{"dataset": "Sentinel-2 satellite tiles (TerraMesh)", "crop_scale_min": 1, "hidden_act": "gelu", "head_dim": 32, "patch_size": [8, 8], "width": 256, "optimizer": "soap", "beta2": 0.95, "shampoo_beta": 0.95, "eps": 1e-08, "precondition_frequency": 50, "one_sided": false, "max_steps": 27200, "epochs": 24.0, "lr_schedule": "step"}
Rows from block 9 of a small image classifier, named by matrix and row number. Rows with one number belong to one neuron. Each number is 500 + 50 x the weight over its row's rms, rounded and kept within 0 to 999. All counts start at 0. Numbers have three digits each. After the name is the row's rms in percent of the matrix's.
After each neuron's rows are labels from the 100 images, of 14976, where the neuron reaches its highest value: "peak on" is the class under the peak. Only what is clearly more common there than usual is listed. The data: Sentinel-2 satellite tiles (TerraMesh). In brackets: how many of the 100.
# fc1: MLP up (model.blocks.9.mlp.fc1.weight, 768x256), inputs 0-63
# fc2: MLP down (model.blocks.9.mlp.fc2.weight, 256x768, transposed), outputs 0-63

fc1.282 107:533454508425483566510437444532511450600556502515513533573426487532595482541506495561539473530598494411424423517545495590542533599520539456470504507478530584543465504370550568472472529528404563
fc2.282 113:468610465499526667548500436445561537447576593530573475628563437509534533529529510497548476436404543520398445497491435510572507519500534456476525542575472501489470512515478541468416478600530466
peak on: crops (38)

fc1.400 123:479594574534482464508440539458506423500519467564427482448458478429522457471513567424498574490458550471438527460574505458519511436422521479482471555537525533587474620524566493451409407493453468
fc2.400 115:511438490434506582529510435506426445512602509509521387520622478527501495513546473537502587423422536523458518446570366469479466523440556498588441468419489508531457440585474602532557393512459417
peak on: snow or ice (60); clouds (31)

fc1.478 074:484482433424541448580526442550413560542463504412504447543449479537525449535456327519499514506437496465448521541529524457476463554513465550569469555555416444392457499452553521472577511495457520
fc2.478 078:461531515590542499550490476600512449585587499475491526462466501486426515503532522591509542521460395563500479462580536539490480419505492531540456546528521523545564510434513480503548502521394484
peak on: clouds (49)

fc1.611 071:534527467544476557541441415441551514472545516551454462490564475522524475484502541565482532420492446518513498445496421545522458445463505547554497360421604480490579533480516547435531535534633562
fc2.611 069:515547499578567560439545516415478548437389430459365531474472525434457508485510452539466523565488526532453450490582515521568522522546529540539477513467380454525497602432561517527528541482419501
peak on: trees (56)

fc1.327 093:423508426502411385531588580494515492541535545517459412490529447498560497579457620483487486490484468523516537466538506480488472572457460438490475490458441628498501463470461533494509452446515515
fc2.327 099:591529395491524478413519563542455605494479434512462488530472444548472453432480504517440593623427517584507546447574539522481519490521441495452462479510475467554605494540475525512423444554548416
peak on: water (82)

fc1.440 106:561475489562598513529474547436461533449479475524477492513488463590521565569467438393520552498505581568476469437416528434526471529466506535495433443451532424503498533412500454509520528526481551
fc2.440 105:479561486437466472531467578531517550449429528576503600611480577502454501466507563526466538516428598490592516597598522471437558530481487520470471532503455467563526608395567511537459440542472578
peak on: built area (28)

fc1.272 086:457521434550456505423489433538525413465471507435457450505520540527515427440533568513468542448446480463465465512529548433421565437484499391447429405425502461479534485541470488436488493500550487
fc2.272 095:539483448467455484599452448490535380550445492517543486435546464476544502619490482483505558508529407512552562448484485510565448463529586478474523524490504507522606538425493494553550528511472531
peak on: snow or ice (95)

fc1.671 101:487487517527554500527500500406441559548504506422468522424501446506552486464533524436476545503572586515432508568432565481473443480397496576499521521473508451488518421477506450474432525509546502
fc2.671 108:488480495513559475499475547497507473465470455494472552560483535529471499516482444401503476497571536451408432520539518512549510501466537542428481497500484503518410427528418499519554591572463513
peak on: crops (40)

fc1.124 076:575573487494470491532441493491537430468407437533472537510467514461475510452462413499559465481454486527502483386570626477488469444475427519456479531524442420554412473469481431576504499494462642
fc2.124 087:377567521528418510540396500527556625553499505498440494447567491501566497447535499474550546454492445517493534546515514494491380544470607478498525423509648592459459529512483515500512517375518410
peak on: bare ground (38)

fc1.544 087:517541521524453474505553511496447553467561589500481388503387511405534524363548543550483504521461491518573401401519534463540511518513450512566468482480484531473395534438537473501518470565468448
fc2.544 085:556568544569449457481485425473465467459516527494534607480505493520444487488548343505497580470503435490497520448505479609474471491441499499502539483414533374502502488436509471523468517544446496
peak on: built area (25)

fc1.415 116:584443505561466538584456436444440521483537440453349539466580508504509587489535509457486615616442486446415527529526510513480417471472506556596625490492503449536511522507508422474541457471572437
fc2.415 128:493475537449464473466468506540459535431419554480496593472551536460396447483494564540503501481422382406519476541575517559475550520519544511465452422541506491532411483483538506512554503460510528
peak on: crops (42)

fc1.103 061:470445468500529506547470346564466522560501448606455442473499527495549520526552551527576487584463439442473578394531526478419509526510466574521585576588486525475446502480465582451525469585585552
fc2.103 058:531552494563534512511488527367450446441494451512480526433423585483535518424527601494496567425432488523494439512500441461500522591475525502560440488448390521509456481451474546509529455461479513
peak on: snow or ice (42)

fc1.600 084:462490528527495484545603534489489518511527529546339486442403478482451530503581481504462567457434502428441469459405524408528562490492581529553553467445518519619572382482565574502536545491566502
fc2.600 080:606520438441457479383574526459528478502517560498579464492488440546464592572460445568467574476506478537504572508400517582532500565496482550439411495378534471380479461453492464525431491492532502
peak on: crops (41)

fc1.736 085:388475501501507554477431542489476520601458526509499391531442493546481588481531577503507478543451381530488537567554506445534497575574554595537461518483544506519490526519555520469547445550433532
fc2.736 088:494566521521501498514519511472543552490487507501499421494466504469496443550461612430490442517510439477570484468566509465443515547528432489439471531414454453473490465442564458519441441550596523
peak on: water (42)

fc1.368 101:496498411527450401468528619621518466542631447469518431524622490542518522509537420479430520582498507518442481433484527486416390436482558452533536538473455571502483555447485583515504474522516467
fc2.368 100:389536453479424514369564462510506488536434528420496609547522509522456347484626506517579574518507428473514486476652567499519465513462504503489437454519521480575529542562498522485487479573428521
peak on: crops (39)

fc1.511 100:487484521417470499454566492482516522413546458492455508449474419582515450527506485514580578508524509452472476531535546558441504514526480414449504593581532474476471556543623545512401481537521490
fc2.511 098:488480491417467577479584529539560481508458528627454457526516464507472539470479498474543427423536387402468618447521522454645554546558466544480407459559547477477525469481484552451474540489412469
peak on: crops (37)

fc1.533 106:484443599459379472456441493472455435517522488479475453514538549567470497441524513491614546488500439416408494498529490450534521445548467507528486486464539467554541486504471474476573506525488447
fc2.533 104:457594373488570437453441552467408414501434555521425534410533467557500387546518562611458466486477442519518491498453572545443547401495546518490548478465548451547477491446515433516514532556513422
peak on: trees (43)

fc1.665 088:492584483496466549560515527528518536556462479418467428618411467550439522540516471463533521475498512438452543533447474557583472535496556425412529458501481445542483482539515470442588476539537556
fc2.665 090:555394435498477550495534482490448506462509545477528397443562478450439469550467545531510487515541563474523479467463486464551602597444416554575482411510442444528476462536417479501482413516430470
peak on: built area (27)

fc1.386 114:434464444573425510454448543561403490462531622460537486454522488474569520448488519500558452570492428505519472521492447490519552455549512533502530602532490375462419518453461406419482496451511459
fc2.386 102:495573501530574552536460479484504523435568474443499530495402502535406545522475483392523545455523528514448483585543552507405498504547412563607493561551549546462520508457650468444579483546539495
peak on: trees (44)

fc1.391 093:488482449553590479475487529472341533432444443482481483523465477500465516500495479456504524492427438470489519490449383566506508486554566483478465456509532435457485530544474500623476579431537543
fc2.391 094:507525433586481507528592538524494462576472456413571531415512546454531539531575528531488515518474523551461474500501488484462514455455518522461430405473531573470608469539509371504593520379457610
peak on: clouds (48)

fc1.324 106:560512570599472454470413467437508473500556508557516559512578509462514562517571505576403464571618473493452445442476515484549485457505540460520486553514526423547473569415536527510528514477549416
fc2.324 110:543456402479539600593412520453489636434419507474496538555453536617464484572536502542513522493582424393521522426477399492443448534520478588495560496446549525471545468449521540537438496526499562
peak on: crops (43)

fc1.681 086:553456442483564457541595449494447367499510524460407484505509453399493390608439497444519486451439498511491561503624481411513480526491453471482530430480524485546433552517583524498404549437544598
fc2.681 091:513526472561483409440411496463508420537456489496479507465473509535540494481573386495555528445480436497468480535486510487519499473382608507547545522477562463564522523511366457570463503548432473
peak on: snow or ice (80)

fc1.297 127:473538531541466461493508438490495497541385439417505521467396469513541488585525518366468564449524462624466507496523508453448443463520539470405357462487463474527518503523524502516495460463559397
fc2.297 144:589399395467479532485512560524526443637523497450491529561458523432518566589505553514602424526545569439429456554534567470495414510494385565473583525494455447492550522546557493509531515581493543
peak on: snow or ice (89)

fc1.537 085:540536423472490530498474525476531564483453493574474424597496514465498434488492517529503465575568491506493502607476514564449510477536392538523492555536568501537537483478482413448441518454543542
fc2.537 083:432551452502545467380419467535470562502549584507534586504520593513496564554573490500481513496500506476498586523529499515544564485543632477603550483454532448574504543546594518525487449510464555
peak on: snow or ice (39)

fc1.204 090:523463485499569502504479501525457544569574542428511385520497383534510559495508548563526496468585516440428484416497476515530511542416575450493438529551446499470454529541548438592495503496563509
fc2.204 089:521450480559458559510550519464493483543562518543438495564546509518525455560518525603541443469457508482535509442459482539501472599467515550492470401509511595540487532446457553529492613487450490
peak on: snow or ice (33)

fc1.448 106:496485496539510572576441502461473543531470479494499459598421559495490456569422475595531480641613463531523480443441434574462522429427521547484528499477464529515513557518473485538380450480504586
fc2.448 106:552404535547583459519590547484398613480395523568541478570510536473469489472497391550502527499456466394411492422468547520510485588545525494561517513510454417469532452405474472461439437474463588
peak on: crops (37)

fc1.645 090:446551452510543522505469524435524520360450457590454462493411371566489452431484386563536464554490494527392468529365515493484501492509524494538422502543498560502553527540426411439547607472521555
fc2.645 082:524446499469508399538591470481545544498530540554503498493395433508457617559542427526517510434470573548459473572585566434538644552492618499489436525450464479525425419419555534478502517445462555
peak on: crops (38)

fc1.729 089:504499462467526466509529526503546444426544449592430445388481505524493509473529470452607480526531547465409620519566482444511558554568514529556485460503569532506540448587520504520468381509444503
fc2.729 097:506504450610580535512525562450515454550473504568414500529477594494448501467493512485514444453459586508565508557434493466477475508493491480532452510502384454534571597522435434444579513432461556
peak on: snow or ice (68); clouds (29)

fc1.246 084:571542466498406563435492415512490480541436546549507430405471524521429419515470509500459563508469452531431557526511554529556573550507518484498496494574604574501526564515472389525577408538457465
fc2.246 081:561505518441477574528504412598538475457543524548509528441542548474493507518499502415563455551436561479531518478522471492555506423530486542480489546478563498460455548588519547481542429511451509
peak on: trees (53)

fc1.475 128:490448445568496491487441445521538438493499422474503520522461501496406494455556538433422440507370495562562493539548465577480513476498412463521426478543501467470610429612470452434507561472541481
fc2.475 129:439542579586524421468465481531410455521382450507481554378506535495459532541378557478530464513554498475522475519470519505518487441491506509477476432448513466380407401516485463588483538424553431
peak on: snow or ice (48)

fc1.365 099:504400618471491521541534516494486465551430479468522431468465554599476518438492515501514461473588480540510543573584405581391444529566483501439563474521465514505605517581603523538479486587502588
fc2.365 100:550489495519534499463506502514586525514509486518489466511493422445462370581547491452504484487517501462560496523523553465571517488503517432486476418528500497504519538566482461546516455499562489
peak on: clouds (65)

fc1.569 092:548562575489478447458569535467531549471502440522466510521460500540584419485535472515518467615580484435487512523524450472494428494500546458546518459526448500526474488554428444519540512557527513
fc2.569 097:532499450507450572443504520555600507504511545533458455451527496417498468493523462518485516470458492528532462633597529597572480541509390550529603478404518537499467503554562492506492499439507462
peak on: snow or ice (64)

fc1.167 091:617491460517413512500456518521458529543515502421444435547481438468452506541390511511491552495488561533509522482527529505533501523470430448442501565550430405432466512519642514631459505374523517
fc2.167 093:489610496546490430600459513470503501506530562498554462541531538509520479402557419544464510517510475465553484500450520478543465454539547416528557468528462508552531469555554492553499540552525398
peak on: snow or ice (82)

fc1.156 083:500503492520521419472411525522476495535418547482445365558488594547476552504494458416513473518548437451516526513496501393533589551506494551420537439445483561561451386508546450442541480480445508
fc2.156 096:426572494488510524522619510486450541441490518563414504405537564506537495506458410481478549513456466568514538479515539535430541498386434522523479515499485538544507499476469586488532443534508567
peak on: snow or ice (79)

fc1.532 095:459524542463451523539549504499594574560518451498523494480459469470462509483500530530504546518493497455522446547574556544440449455646484535555555474536552433501590496507529531461516506492459426
fc2.532 104:484528537537498522520390476511506439538572512501441519481504446582540586432602564477482520463536457454502484426391436533515510594466439462510470486413425490600493486453619480570522535515491531
peak on: snow or ice (49)

fc1.269 110:553549508483539585480359516449543500529545479528427528622498484625515475473570518499576597448532564609409442488545468479506443540490536522470467506587556534484537436460517447554431466429405481
fc2.269 098:367612634535476455566529440467561554499512416453534603467533564487503498495474556563485432486491540461479452373510504468495524441474531504478590457533397448447515531444517517497614517456488516
peak on: crops (39)

fc1.221 112:606511524478496462504489487447487475577597388569498575557483504519512530493479446506480447441603522638457449484467560413554516563511403515436485422477592535456456500495431428553486576477517550
fc2.221 115:492535508546584557538408483513469510535498527526538505501471450444393430499534478397487469513461572456581565576416536491442486471521525449569413523441469565443457607464603457456463469513485543
peak on: crops (37)

fc1.128 110:477499539471442488494467565481513505531473520516540505511532380445437488515494500547540392498575551544499503472419478442470421591499430585486494514439497470521462512499499531522401546500453555
fc2.128 107:575457532606474553521515402410581427534510449568439515545523488517372486500425583445540458513471536542521541492523471476562444555482614504536485377482417582479483463459509433538473553472497434
peak on: clouds (54)

fc1.392 075:495369539405505494498494476512447474474458576497563511531467491494563556468415563482580515508603368522487542514442466468501581514511537606527467436531397580562502548512487423535428480452540407
fc2.392 071:384472502498581505474425543552484556440473534629505455591482474463482510454458478415511532481609511531520535521546540572537578470387490487464531512505492566453528478490469430342537494436503493
peak on: snow or ice (50)

fc1.212 126:422524589441493435518544419438550463422533427574493409585430550506484477474509607501455515427513387494509519511533500607475469494432438489475528528494534458513510559514600641563519471527495536
fc2.212 121:523531585510489558542467502401543521546560479446440377447513457473523552476464512561502567399513568469443504509528435507508469489492422476488417485588477523484504413467425504528508486382514446
peak on: water (68)

fc1.620 095:539606480524577511560496526484549516455452467511422508499543476537460411462420513498473466519658390492531415408510446537483529465503520555558554530505426457490469553457523417497494564469520478
fc2.620 092:517449435419415442500490504550507541579458475574467530440438480493511489484451485500556526443529576426489498460407384521605481527448439564515535496531444517563510470601513516453491513525499514
peak on: snow or ice (71)

fc1.539 085:600469491418541500410546558554527551533488474558541534397420470466590465437573537488446540497535488536530590435429498565444533556575526423428520553614466496473448375583478496581561528509508452
fc2.539 085:494442522453478457527524535489610432453427526426530437564577487458503533527463544489457486455488543499478424557633529517464384438487525553487480378430450622491459474577467524502581452541532531
peak on: water (37)

fc1.337 079:473439409502432513448376497424397476474482534530469370498438548467488547484516483455471465480503494444460576472477508444483564547547524516576509508466480469422536466443481445499496460503508550
fc2.337 076:548553494391444510501532483435496531534515471498394544481554536491558530552441571442496567481424468535412520443452511445529423535545525504492466527375460468518495541566534520492535426516584550
peak on: snow or ice (44)

fc1.485 078:440499505385431447465532505498482463498444520488497377518490538519478543487480593581425402544510545465471532432510565533555490501525480441452455483581507432493559475513551553494502498418543434
fc2.485 085:532438534452497483574442570408482512512465423450481529583509429473474538445504540539498481472492514533455595500550506521472508482481501500491449392499467528520488476553553542527542488524440522
peak on: water (47)

fc1.515 100:492462477587537512429548562451552504556535565475418461524495481417481457504553453510450477527564408538407493441527476427486504520566447392455520532510704444544415449511450425517479501516564577
fc2.515 096:552455485513427478619571531536515477477522432485559551526479528549453559426477390454485453446439469549488514566452407434518484568495511524452477476505499454493427521403520480452457522484540585
peak on: snow or ice (53)

fc1.483 100:495465586508470422445543486590446502525417415499545549577529451549433393380459461520593513475558440540494581381418492410536483572438545536534484445540449474535492554466506473459513647452434493
fc2.483 095:468544465483385406533557522466495459441422500451532515516561516496541469468501474464441523490571475567531465584614468526575470485442547515548448487486570518479535458427482473424481482498478442
peak on: snow or ice (86)

fc1.616 108:528570576480492517372529559584467438485565501615487452460567481540555531360561609608477498549474563551476511486420529516453457611476522521491478460527549501515474505526489481487404565425497561
fc2.616 110:463451477537472483447508529522522523457530598484477481514563543296558609493441529391403556552531482452501503488551413513520532529515465578521580464558605472426519530510500532564469476481482496
peak on: trees (44)

fc1.701 100:562523470459501428466476458531494596587578606484523480440517478583504514397588470485512495513512535569475553487460462582466573510429419450478532463560526476627474494422537477434480468517510448
fc2.701 100:484475560473437536424545531496492484419610541488488482545554534415457586431600477440513502565447454426532584423622515426507559577466440556412464587447448425512460522589474466591500517562472536
peak on: water (52)

fc1.628 086:583408535558444512449526542453499541594429510424527441504499534560509430452480491482520497462531397474483545580469546426532488595542533476419531538530474401484532462460497556550450541503462491
fc2.628 087:379482461477412511479585530571419500477557439558484439486520514495518542567576500506409542451516572424502491486512521393516454581507414471476458517542489542533491482472506524460528468473532575
peak on: trees (48)

fc1.758 095:428529508479371438536548533522504481486506596506524509545557521448474455375504583532559432523582425459613419485427495555558522414491426491609462454445568520440530570458441493505563542431468517
fc2.758 095:460518459540524588417414503428450471557446508509549430555462486444400527489532408458478598499551526619513468527474490429553474513522532546427577510552532393557517525465464460537505496479505505
peak on: trees (43); snow or ice (32)

fc1.351 083:468593631471504554519506472489495484512445637585469492541509494612492537442543459480565521642501464510482442517487471361505455528461437476535492400481509459488522456549469479460482530515428536
fc2.351 083:407442437512586490458528513576545513595596468534460502467563522521471416518557557574458535471489518500468421463481516470574604504545424513476497474544558479558561460447416524437502518501469444
peak on: trees (46)

fc1.584 101:482543539515448544521518420436533459359576505508543534441485520531461532535465532467440493480612492418494487544465350498473471494557521499506480484469522495469504451452469530498469566533525486
fc2.584 100:570525446567423436479535502508533472430548472471532493527464391535548636527464522525531491507421481510584570462474503506425574532612570519553549474408539532466560536595542464466486458467508480
peak on: built area (26)

fc1.354 093:535452481521474457504530506523475419507540502586546469552528399480480444509591399465519526424458445427468519564519497458589487543453581584375496574534526549432487436531517441530454527461548495
fc2.354 097:619528537503467441510510541414507511562467542548476521504406516540508463473530523574498555534535509505511481435463604493482407459447494488477538454518549589499527496522440524537469591549564552
peak on: snow or ice (66)

fc1.361 126:491467517548458559529555396532524510557461469475510520486393464499499592564464571491474509471490462498478567458490511614505511454482558537601450539521481576484418526482474470647546416517560437
fc2.361 123:541519421527546425531539391530436461480440583494504450509620501569573525532406553505464594536515426557481502531470487456558518460515435394427441535515529550545424584482471427466581541494505412
peak on: water (29)

fc1.487 101:461529482570406455490555519507499472555632502473411393503565547514410468473501434406507486498500514506485516520597532490515476515520455579466544401446538429444572516492520524486419499505475413
fc2.487 094:585621409512467475520532512372507565539465509526559431482480555501519513547472476551482488523558500390568541481512433489507560520444528531451545460494543512499538533554492627443447525501485526
peak on: water (89)

fc1.73 100:475557464464490496418513514484517444444457552528532489543464414538475558466415560548464498473391462558393499473562557508473470451600542512466560464416589469505536535558510501487488409583504489
fc2.73 098:473470508485444521542436502445610501475486582532484508545434465541597504441449506480583589493506451475451523479489569501554537549554568472381555465488501496502473588526465514501592460574530497
peak on: bare ground (47)