{"dataset": "Sentinel-2 satellite tiles (TerraMesh)", "train_examples": 145000, "image_size": 48, "crop_scale_min": 1, "color_jitter": 0.1, "activation": "gelu", "mlp_ratio": 3, "conv_stem": false, "beta1": 0.95, "grad_clip": 1.0, "adamw_weight_decay_other_params": 0.05}
Rows from block 6 of a small image classifier, named by matrix and row number. Rows with one number belong to one neuron. Each number is 500 + 25 x the weight over its row's rms, rounded and kept within 0 to 999. All counts start at 0. Numbers have three digits each. After the name is the row's rms in percent of the matrix's.
After each neuron's rows are labels from the 100 images, of 14976, where the neuron reaches its highest value: "patch colour" is the nearest of a few named colours to the mean colour under the peak; "strongest on" is what is common among them. Only what is clearly more common there than usual is listed. The data: Sentinel-2 satellite tiles (TerraMesh). In brackets: how many of the 100.
# fc1: MLP up (model.blocks.6.mlp.fc1.weight, 768x256), inputs 0-63
# fc2: MLP down (model.blocks.6.mlp.fc2.weight, 256x768, transposed), outputs 0-63

fc1.63 097:510495487504470521461523506541508514503530511482501482473500529452529518540449511540510466492463513473540478485471510481504479530513527503545469460483485510494444482517504462524514507506487466
fc2.63 102:495465483513482469547483477472477541527401496548529472512500498544526517510478479494510525489516538525514500515502493491507502559532502490484525496496443458495513493499500440505498492496482463
patch colour: white (81)
strongest on: snow or ice (74); main land cover: snow or ice (53)

fc1.400 120:524524481519506489527516514479447494465512496451549503538471492444496504525560546454469460480510503527492521510498455503514464506518507533489523503487476502494492520485521531493501489534515499
fc2.400 122:513477474530488529484510480515496515520556492484477537454522458482469460485484484535470492507514482515471514448514498491474465489505507496452498470473529526526498513563499465522510523457497506
patch colour: white (33)
strongest on: snow or ice (52); clouds (45)

fc1.172 108:452489471500520469547452464515460482506480506510500466480519505515493483512501473511505513461492501527517457520488520545498548463507473508531531459488489467478450515514549482490433482524462498
fc2.172 106:428520501523524564485511486545533500480476521504496513474511506486515541496478483487516482510502467497494513527508472494507493481485510465488490519472497507505511540494483487481502510509539473
patch colour: white (90)
strongest on: snow or ice (92); main land cover: snow or ice (79)

fc1.115 099:507494506493490491529480522490474478498475507506500524513480525538456473512541524582504518479507521530503530482506531492471472536441520500501489542503508511506498494480507555485525459511519464
fc2.115 103:533473532512505525504510484576536465454543500523507478500512530521499503470536518491503481500543492531527488496460451519470517497498500486475477475505509520500526544467562508486518527481514503
patch colour: black (100)
strongest on: clouds (69)

fc1.708 077:507507517489472523514447503495481469481497483506506525474475494484499516505511539468522506523515546483524488478515488513478521516465476510538506484523557513510442518511493496554501511521509492
fc2.708 079:494525534507464485486501436478482514512487464533500504510460427469512526479553514494571472490493477485514468467510534475502501483499476518527478487495470491491565512543469507472531518468481483
patch colour: white (93)
strongest on: snow or ice (90); main land cover: snow or ice (83)

fc1.22 087:546524472510508517535499503493446450504512543519491494506506487497497543481524496536517508516529497483529487479494475496471481512475506479458472539491524493534463497514449529484530489483529458
fc2.22 086:472542525472491523540503509477497490474518553463536485522488488511514543479529503507496446485501455545530472466501465478473485488454500475531528451509486477491496463472491501500478538536502521
patch colour: grey (98)
strongest on: snow or ice (52); main land cover: snow or ice (35)

fc1.306 105:476500485466520514527499455477457486530489499485503472486550509438545471510529502503472536542543487459517508477515486535468503557494447528508478456529506502519502491538533523475562535489482518
fc2.306 106:510487506522515530486491547516484500484546500486531451528474516494500547467438444524468460524485494512523529496488492489471456528439487498494475460538525537526555512545488495505473480490516468
patch colour: black (95)
strongest on: clouds (42)

fc1.753 104:459479500516478464498461503534515498511476477505528469482498452499478482494526492486489510524485466509501475506530497507500506524507542495477528506501484478477497522533530475458497546509510488
fc2.753 109:505470537483538493479493552476487539512499500519516526473470490536465499506523491498497496503517477481485478489525499515536466515550500508526519514550518532477509545510527527477513519533526498
patch colour: white (74)
strongest on: snow or ice (87); main land cover: snow or ice (73)

fc1.472 120:518473451480549514537488450481550470489479527513500499477470522505499475502477503506502505506477491536447505549472486482502492581531478473503508491517496474496512516537488466488529489498456510
fc2.472 113:532551470530538488491464496506466547471481484514524524485528513514511500489526502525531525461518523498499487513534532485536505467516488537522472520510541489529490527507502528502497476513509477
patch colour: grey (100)
strongest on: clouds (35)

fc1.200 099:465514463499485506540444505498514495474532472491522486482512496508491485524525513439475568512532517485511528486507497504471521495503506488428469517513472490519493457492444521534494485535513500
fc2.200 096:539528522531506485496514525485500526496485484494531523504520537518471514459569501473488491515512508519454480498515479489510493507498509533508492491479487466468476454449521483521482521517483515
patch colour: grey (98)
strongest on: snow or ice (66); main land cover: snow or ice (43)

fc1.238 127:542465502509501523512524533464523507576490533520484537547471451508485490488489526521541485467484489492488514476534525449488500485505495503520525479498493457479492529491512503472501526503509524
fc2.238 120:543499501504507502457495462520493516515480506463497490520483534487492526476479482535505481489476480489476511457564522515499514468489554505495535514467468481471501535537485448478499498541468503
patch colour: white (100)
strongest on: snow or ice (93); main land cover: snow or ice (91)

fc1.62 085:484508502485510470482538499530486510556500545498479523503495496488489491500492500489474497509489464504481467477514500472503502520528518515511507504467474497504499492480540506537510473502493452
fc2.62 093:502484502519488533478486497509532538486551474493468430498472491543464506517527509503470514489462497507483500507493496516463490494546482463433486512500529495539474491491522483488491483526553501
patch colour: black (76)
strongest on: snow or ice (46)

fc1.283 109:488470501520495499518517467488483469482518500531492564504489527498507519526563498517433538484496518540506462483501484453468504482508523468474509472490475513466511441520493494495518471511469542
fc2.283 112:487456499542545503521484504482468499503506532523512481528510503509514515522531489508520523450520523546479468474464472496460512479514548482541503444526510489514492472489507490525530462522500494
patch colour: grey (100)
strongest on: clouds (34)

fc1.501 135:510494495442518489500489501510457508486500525493506516545507500458488485479516522499518498495491482545535478498522512528510506471529486470519487518475485475562498507515479503517480529542511506
fc2.501 136:471531529513533506447499508536528485505485511455499532537510594498530532473486432497474495528484507515508484518506508500491510514498485516496506486515475492505504506482482488460538430499508478
patch colour: white (87)
strongest on: snow or ice (78); main land cover: snow or ice (72)

fc1.554 092:460487528526548503521507474546463501438501456477481476513492494519504498477447547500516476481498558510524540453505466494465520502499529514530477507507454517466502500524557479476502469477481527
fc2.554 092:518506482494496547480511478537519496488491527582493545447482492488459459471478514500477534441488498489500526543454530507563524473455558485518499514502526473517464484479496495488483530480496566
patch colour: white (93)
strongest on: snow or ice (95); main land cover: snow or ice (93)

fc1.543 093:493485527480483507542509542414538511468535493489500554496506529483490499551459500467490539487442541525553489506526495511523499525471502488504517518491518527473471491504491461519486501481497511
fc2.543 101:523490520526481493531475487474513518547520449524486571486474501502518436494480490513504452502508510517486419485468472479497469492539521526504489532443498520465517489490475517484523535501491454
patch colour: white (71)
strongest on: snow or ice (54); clouds (45); main land cover: snow or ice (41)

fc1.584 090:543487509512497504482471481498437529490492536500483470526497498468551467484524507510461494489471499466459498523502474509477494469505517518518477500541477459496497490558519499530529471520572498
fc2.584 093:515520474514496502489523510482505496550497492519492487533486514516500523488519507490455500489475509490518455480527551527539497533482465461509482482490542496522494494425483471481501527517485480
patch colour: grey (99)
strongest on: crops (64)

fc1.490 117:456515563485504480485520494525453447513468509531504534458498478472497496495474499489504465500531535523525522513518514513487465521507533469465573527529506495507500524489467501454517535524527498
fc2.490 111:488494501506510458476518475529511500453541504510500504491479509515478518528515478493499500495480450516467518522469487510522531528502525467488466539497475502499543536525477502481475511478542530
patch colour: grey (100)
strongest on: snow or ice (42); main land cover: snow or ice (36)

fc1.515 085:542502472452500482470516495468528455509491466483491519465511506492534498485481522516513513466520466504503494550506468494516540501495474554480538481501488510473487474503488520501470479520486462
fc2.515 089:539493500539488488500538503482493521483515512502461509511456522521493475450531529456494511480466531453489522485509521481497460517492505532488477445483498524454522501518489503525513449554520465
patch colour: white (59)
strongest on: clouds (51); snow or ice (50); main land cover: snow or ice (37)

fc1.525 075:533555474529530459488521494514494460498514520520495460470454459498452502474486498496479512513479488455532534491487471462475532462510499521510494493510524483557502465471535528513523532505516549
fc2.525 089:463508516508462482514507503493530483489511525468520514493487501478496491495479492521480555460519490509513506484530531506474516475472499491499531509496485513475456524528477516488480488492547448
patch colour: grey (100)
strongest on: snow or ice (92); main land cover: snow or ice (79)

fc1.370 094:488538498466482493456512561487503434529495515482510523509476500502471494484527521483518488490503498503514483502514460513504506521541512470520498465466459486439515469515520518493499456495478502
fc2.370 091:545485485533506495499492469505524491505484482497529480518475506518514492487455527501512509511520526517494507481475545507504545481498529504549474504489442514494509469490449536484492528501523512
patch colour: grey (96)
strongest on: clouds (41)

fc1.234 110:466503479535474506515518489523493499503518497508528463477467512562524524527506560509468464499491467496502497531481516486482522511529500470471471508486518550493507532466473525458529506480518478
fc2.234 109:473514489490493535517498516460524523552511466474524522516524515498516503459538522494524521505504527523496477475515470443515479531475511531523498520490453507476494469505502530514498472524485549
patch colour: black (76)
strongest on: clouds (50)

fc1.653 100:522547537493468476549534510480457487504508501471499480529513466468541491497548470514493528511459544531468467504484495492508487535520433543507473496531510534467505495493477499507468537513531497
fc2.653 098:502514528558488480523525492471482501521512459491512534532483509533512467475483482478488528494463521539466505526500462483502461482488532508517552512511512525546506494486476479501532511474519486
patch colour: black (98)
strongest on: clouds (61)

fc1.522 090:524468487520542503487544499474515522533495513493499453489532524492499477506560520502476525501509473517511477506543513500521506520525489500483493487538483526469515518541513467554479518504526520
fc2.522 091:520527539535479500493514479544507531511448440507541512448505478517516451496472493467490497529515501517477517497491470518491474462513513505510520510526509523526498484507481526453478506470543518
patch colour: grey (100)
strongest on: snow or ice (60); main land cover: snow or ice (39); clouds (35)

fc1.323 107:507487524511514484543510510469472505505448460532487500546496511496518507542521491478474524479467489522482477496524460476475559474502510531485523466496498488461531527496487527545520511502540503
fc2.323 103:504496502507464471463469465489509512509516437437476512486446495493527476504490446491515480494504510555558487505469535511496527526486439512538519470492524504507518505511528507508468509484495490
patch colour: white (100)
strongest on: snow or ice (92); main land cover: snow or ice (86)

fc1.302 101:501434485491495486473495493501484460494512520521502506475489484510526486506484449502513514504505550532478507470504523520517483508495556466493499517490509478500499545517476506513499462493561506
fc2.302 097:483524500508529523525484470489463528526538518484486506501500495507486525563487495521475467470504489494497484523510480485496453475514474525512561502482450459485509543464520503482482519508506518
patch colour: grey (98)
strongest on: snow or ice (56); clouds (39); main land cover: snow or ice (39)

fc1.279 106:520478467502519489458484474501447495494499536524499530526504483470520483498457505528492500532549449543542481554521462484483480529511512471511479518473446496513506480480509486444496499491507464
fc2.279 112:514513535530499530474550483549513497497472522468531479555492521470504491514523460512513524534472532466511461538492549552482501518494529519500490459491489467463524522466447510515509509523495522
patch colour: white (69)
strongest on: snow or ice (90); main land cover: snow or ice (78)

fc1.249 103:483524471513489485521522446489517498518491515485512489485479487486476515486551492546452500485473517495519509517537510518496427577507521490480539487500503492490533479503427498503525504530468486
fc2.249 110:503513548501487497493483507436484511469508529539488539460513474494510477448451475523547526447508515505530473478498498471546497501525512512504467474513514529508470489479556543536476515538507538
patch colour: grey (98)
strongest on: clouds (45)

fc1.688 114:487512498527518505496491517481509482490520521502502509522486475498477537515514545496497515485441480509513497485523519493530486482541488455506463480486498453482530510553487504496508495511472472
fc2.688 117:481484482511529539475513544510491516521481517494517537479521517508478485533499448477477506482463478540491475498480532506519519530501476500476484536509491519526516477534478504541504523474461517
patch colour: white (52)
strongest on: snow or ice (72); main land cover: snow or ice (60)

fc1.272 122:459454489483523522543513496501508574502488457516495522515479512468513493518510452521439506506474525510507485526500474481524461500485525483483482469503486469484513488509512535491543448495481476
fc2.272 115:552487504520480537525543478480495497445506549521494524512523509517484516552516518460512486462554535495520459486537522498501505518501484475518518516499500441489512530469515520515470440541519491
patch colour: grey (100)
strongest on: trees (90); clouds (50); main land cover: trees (47)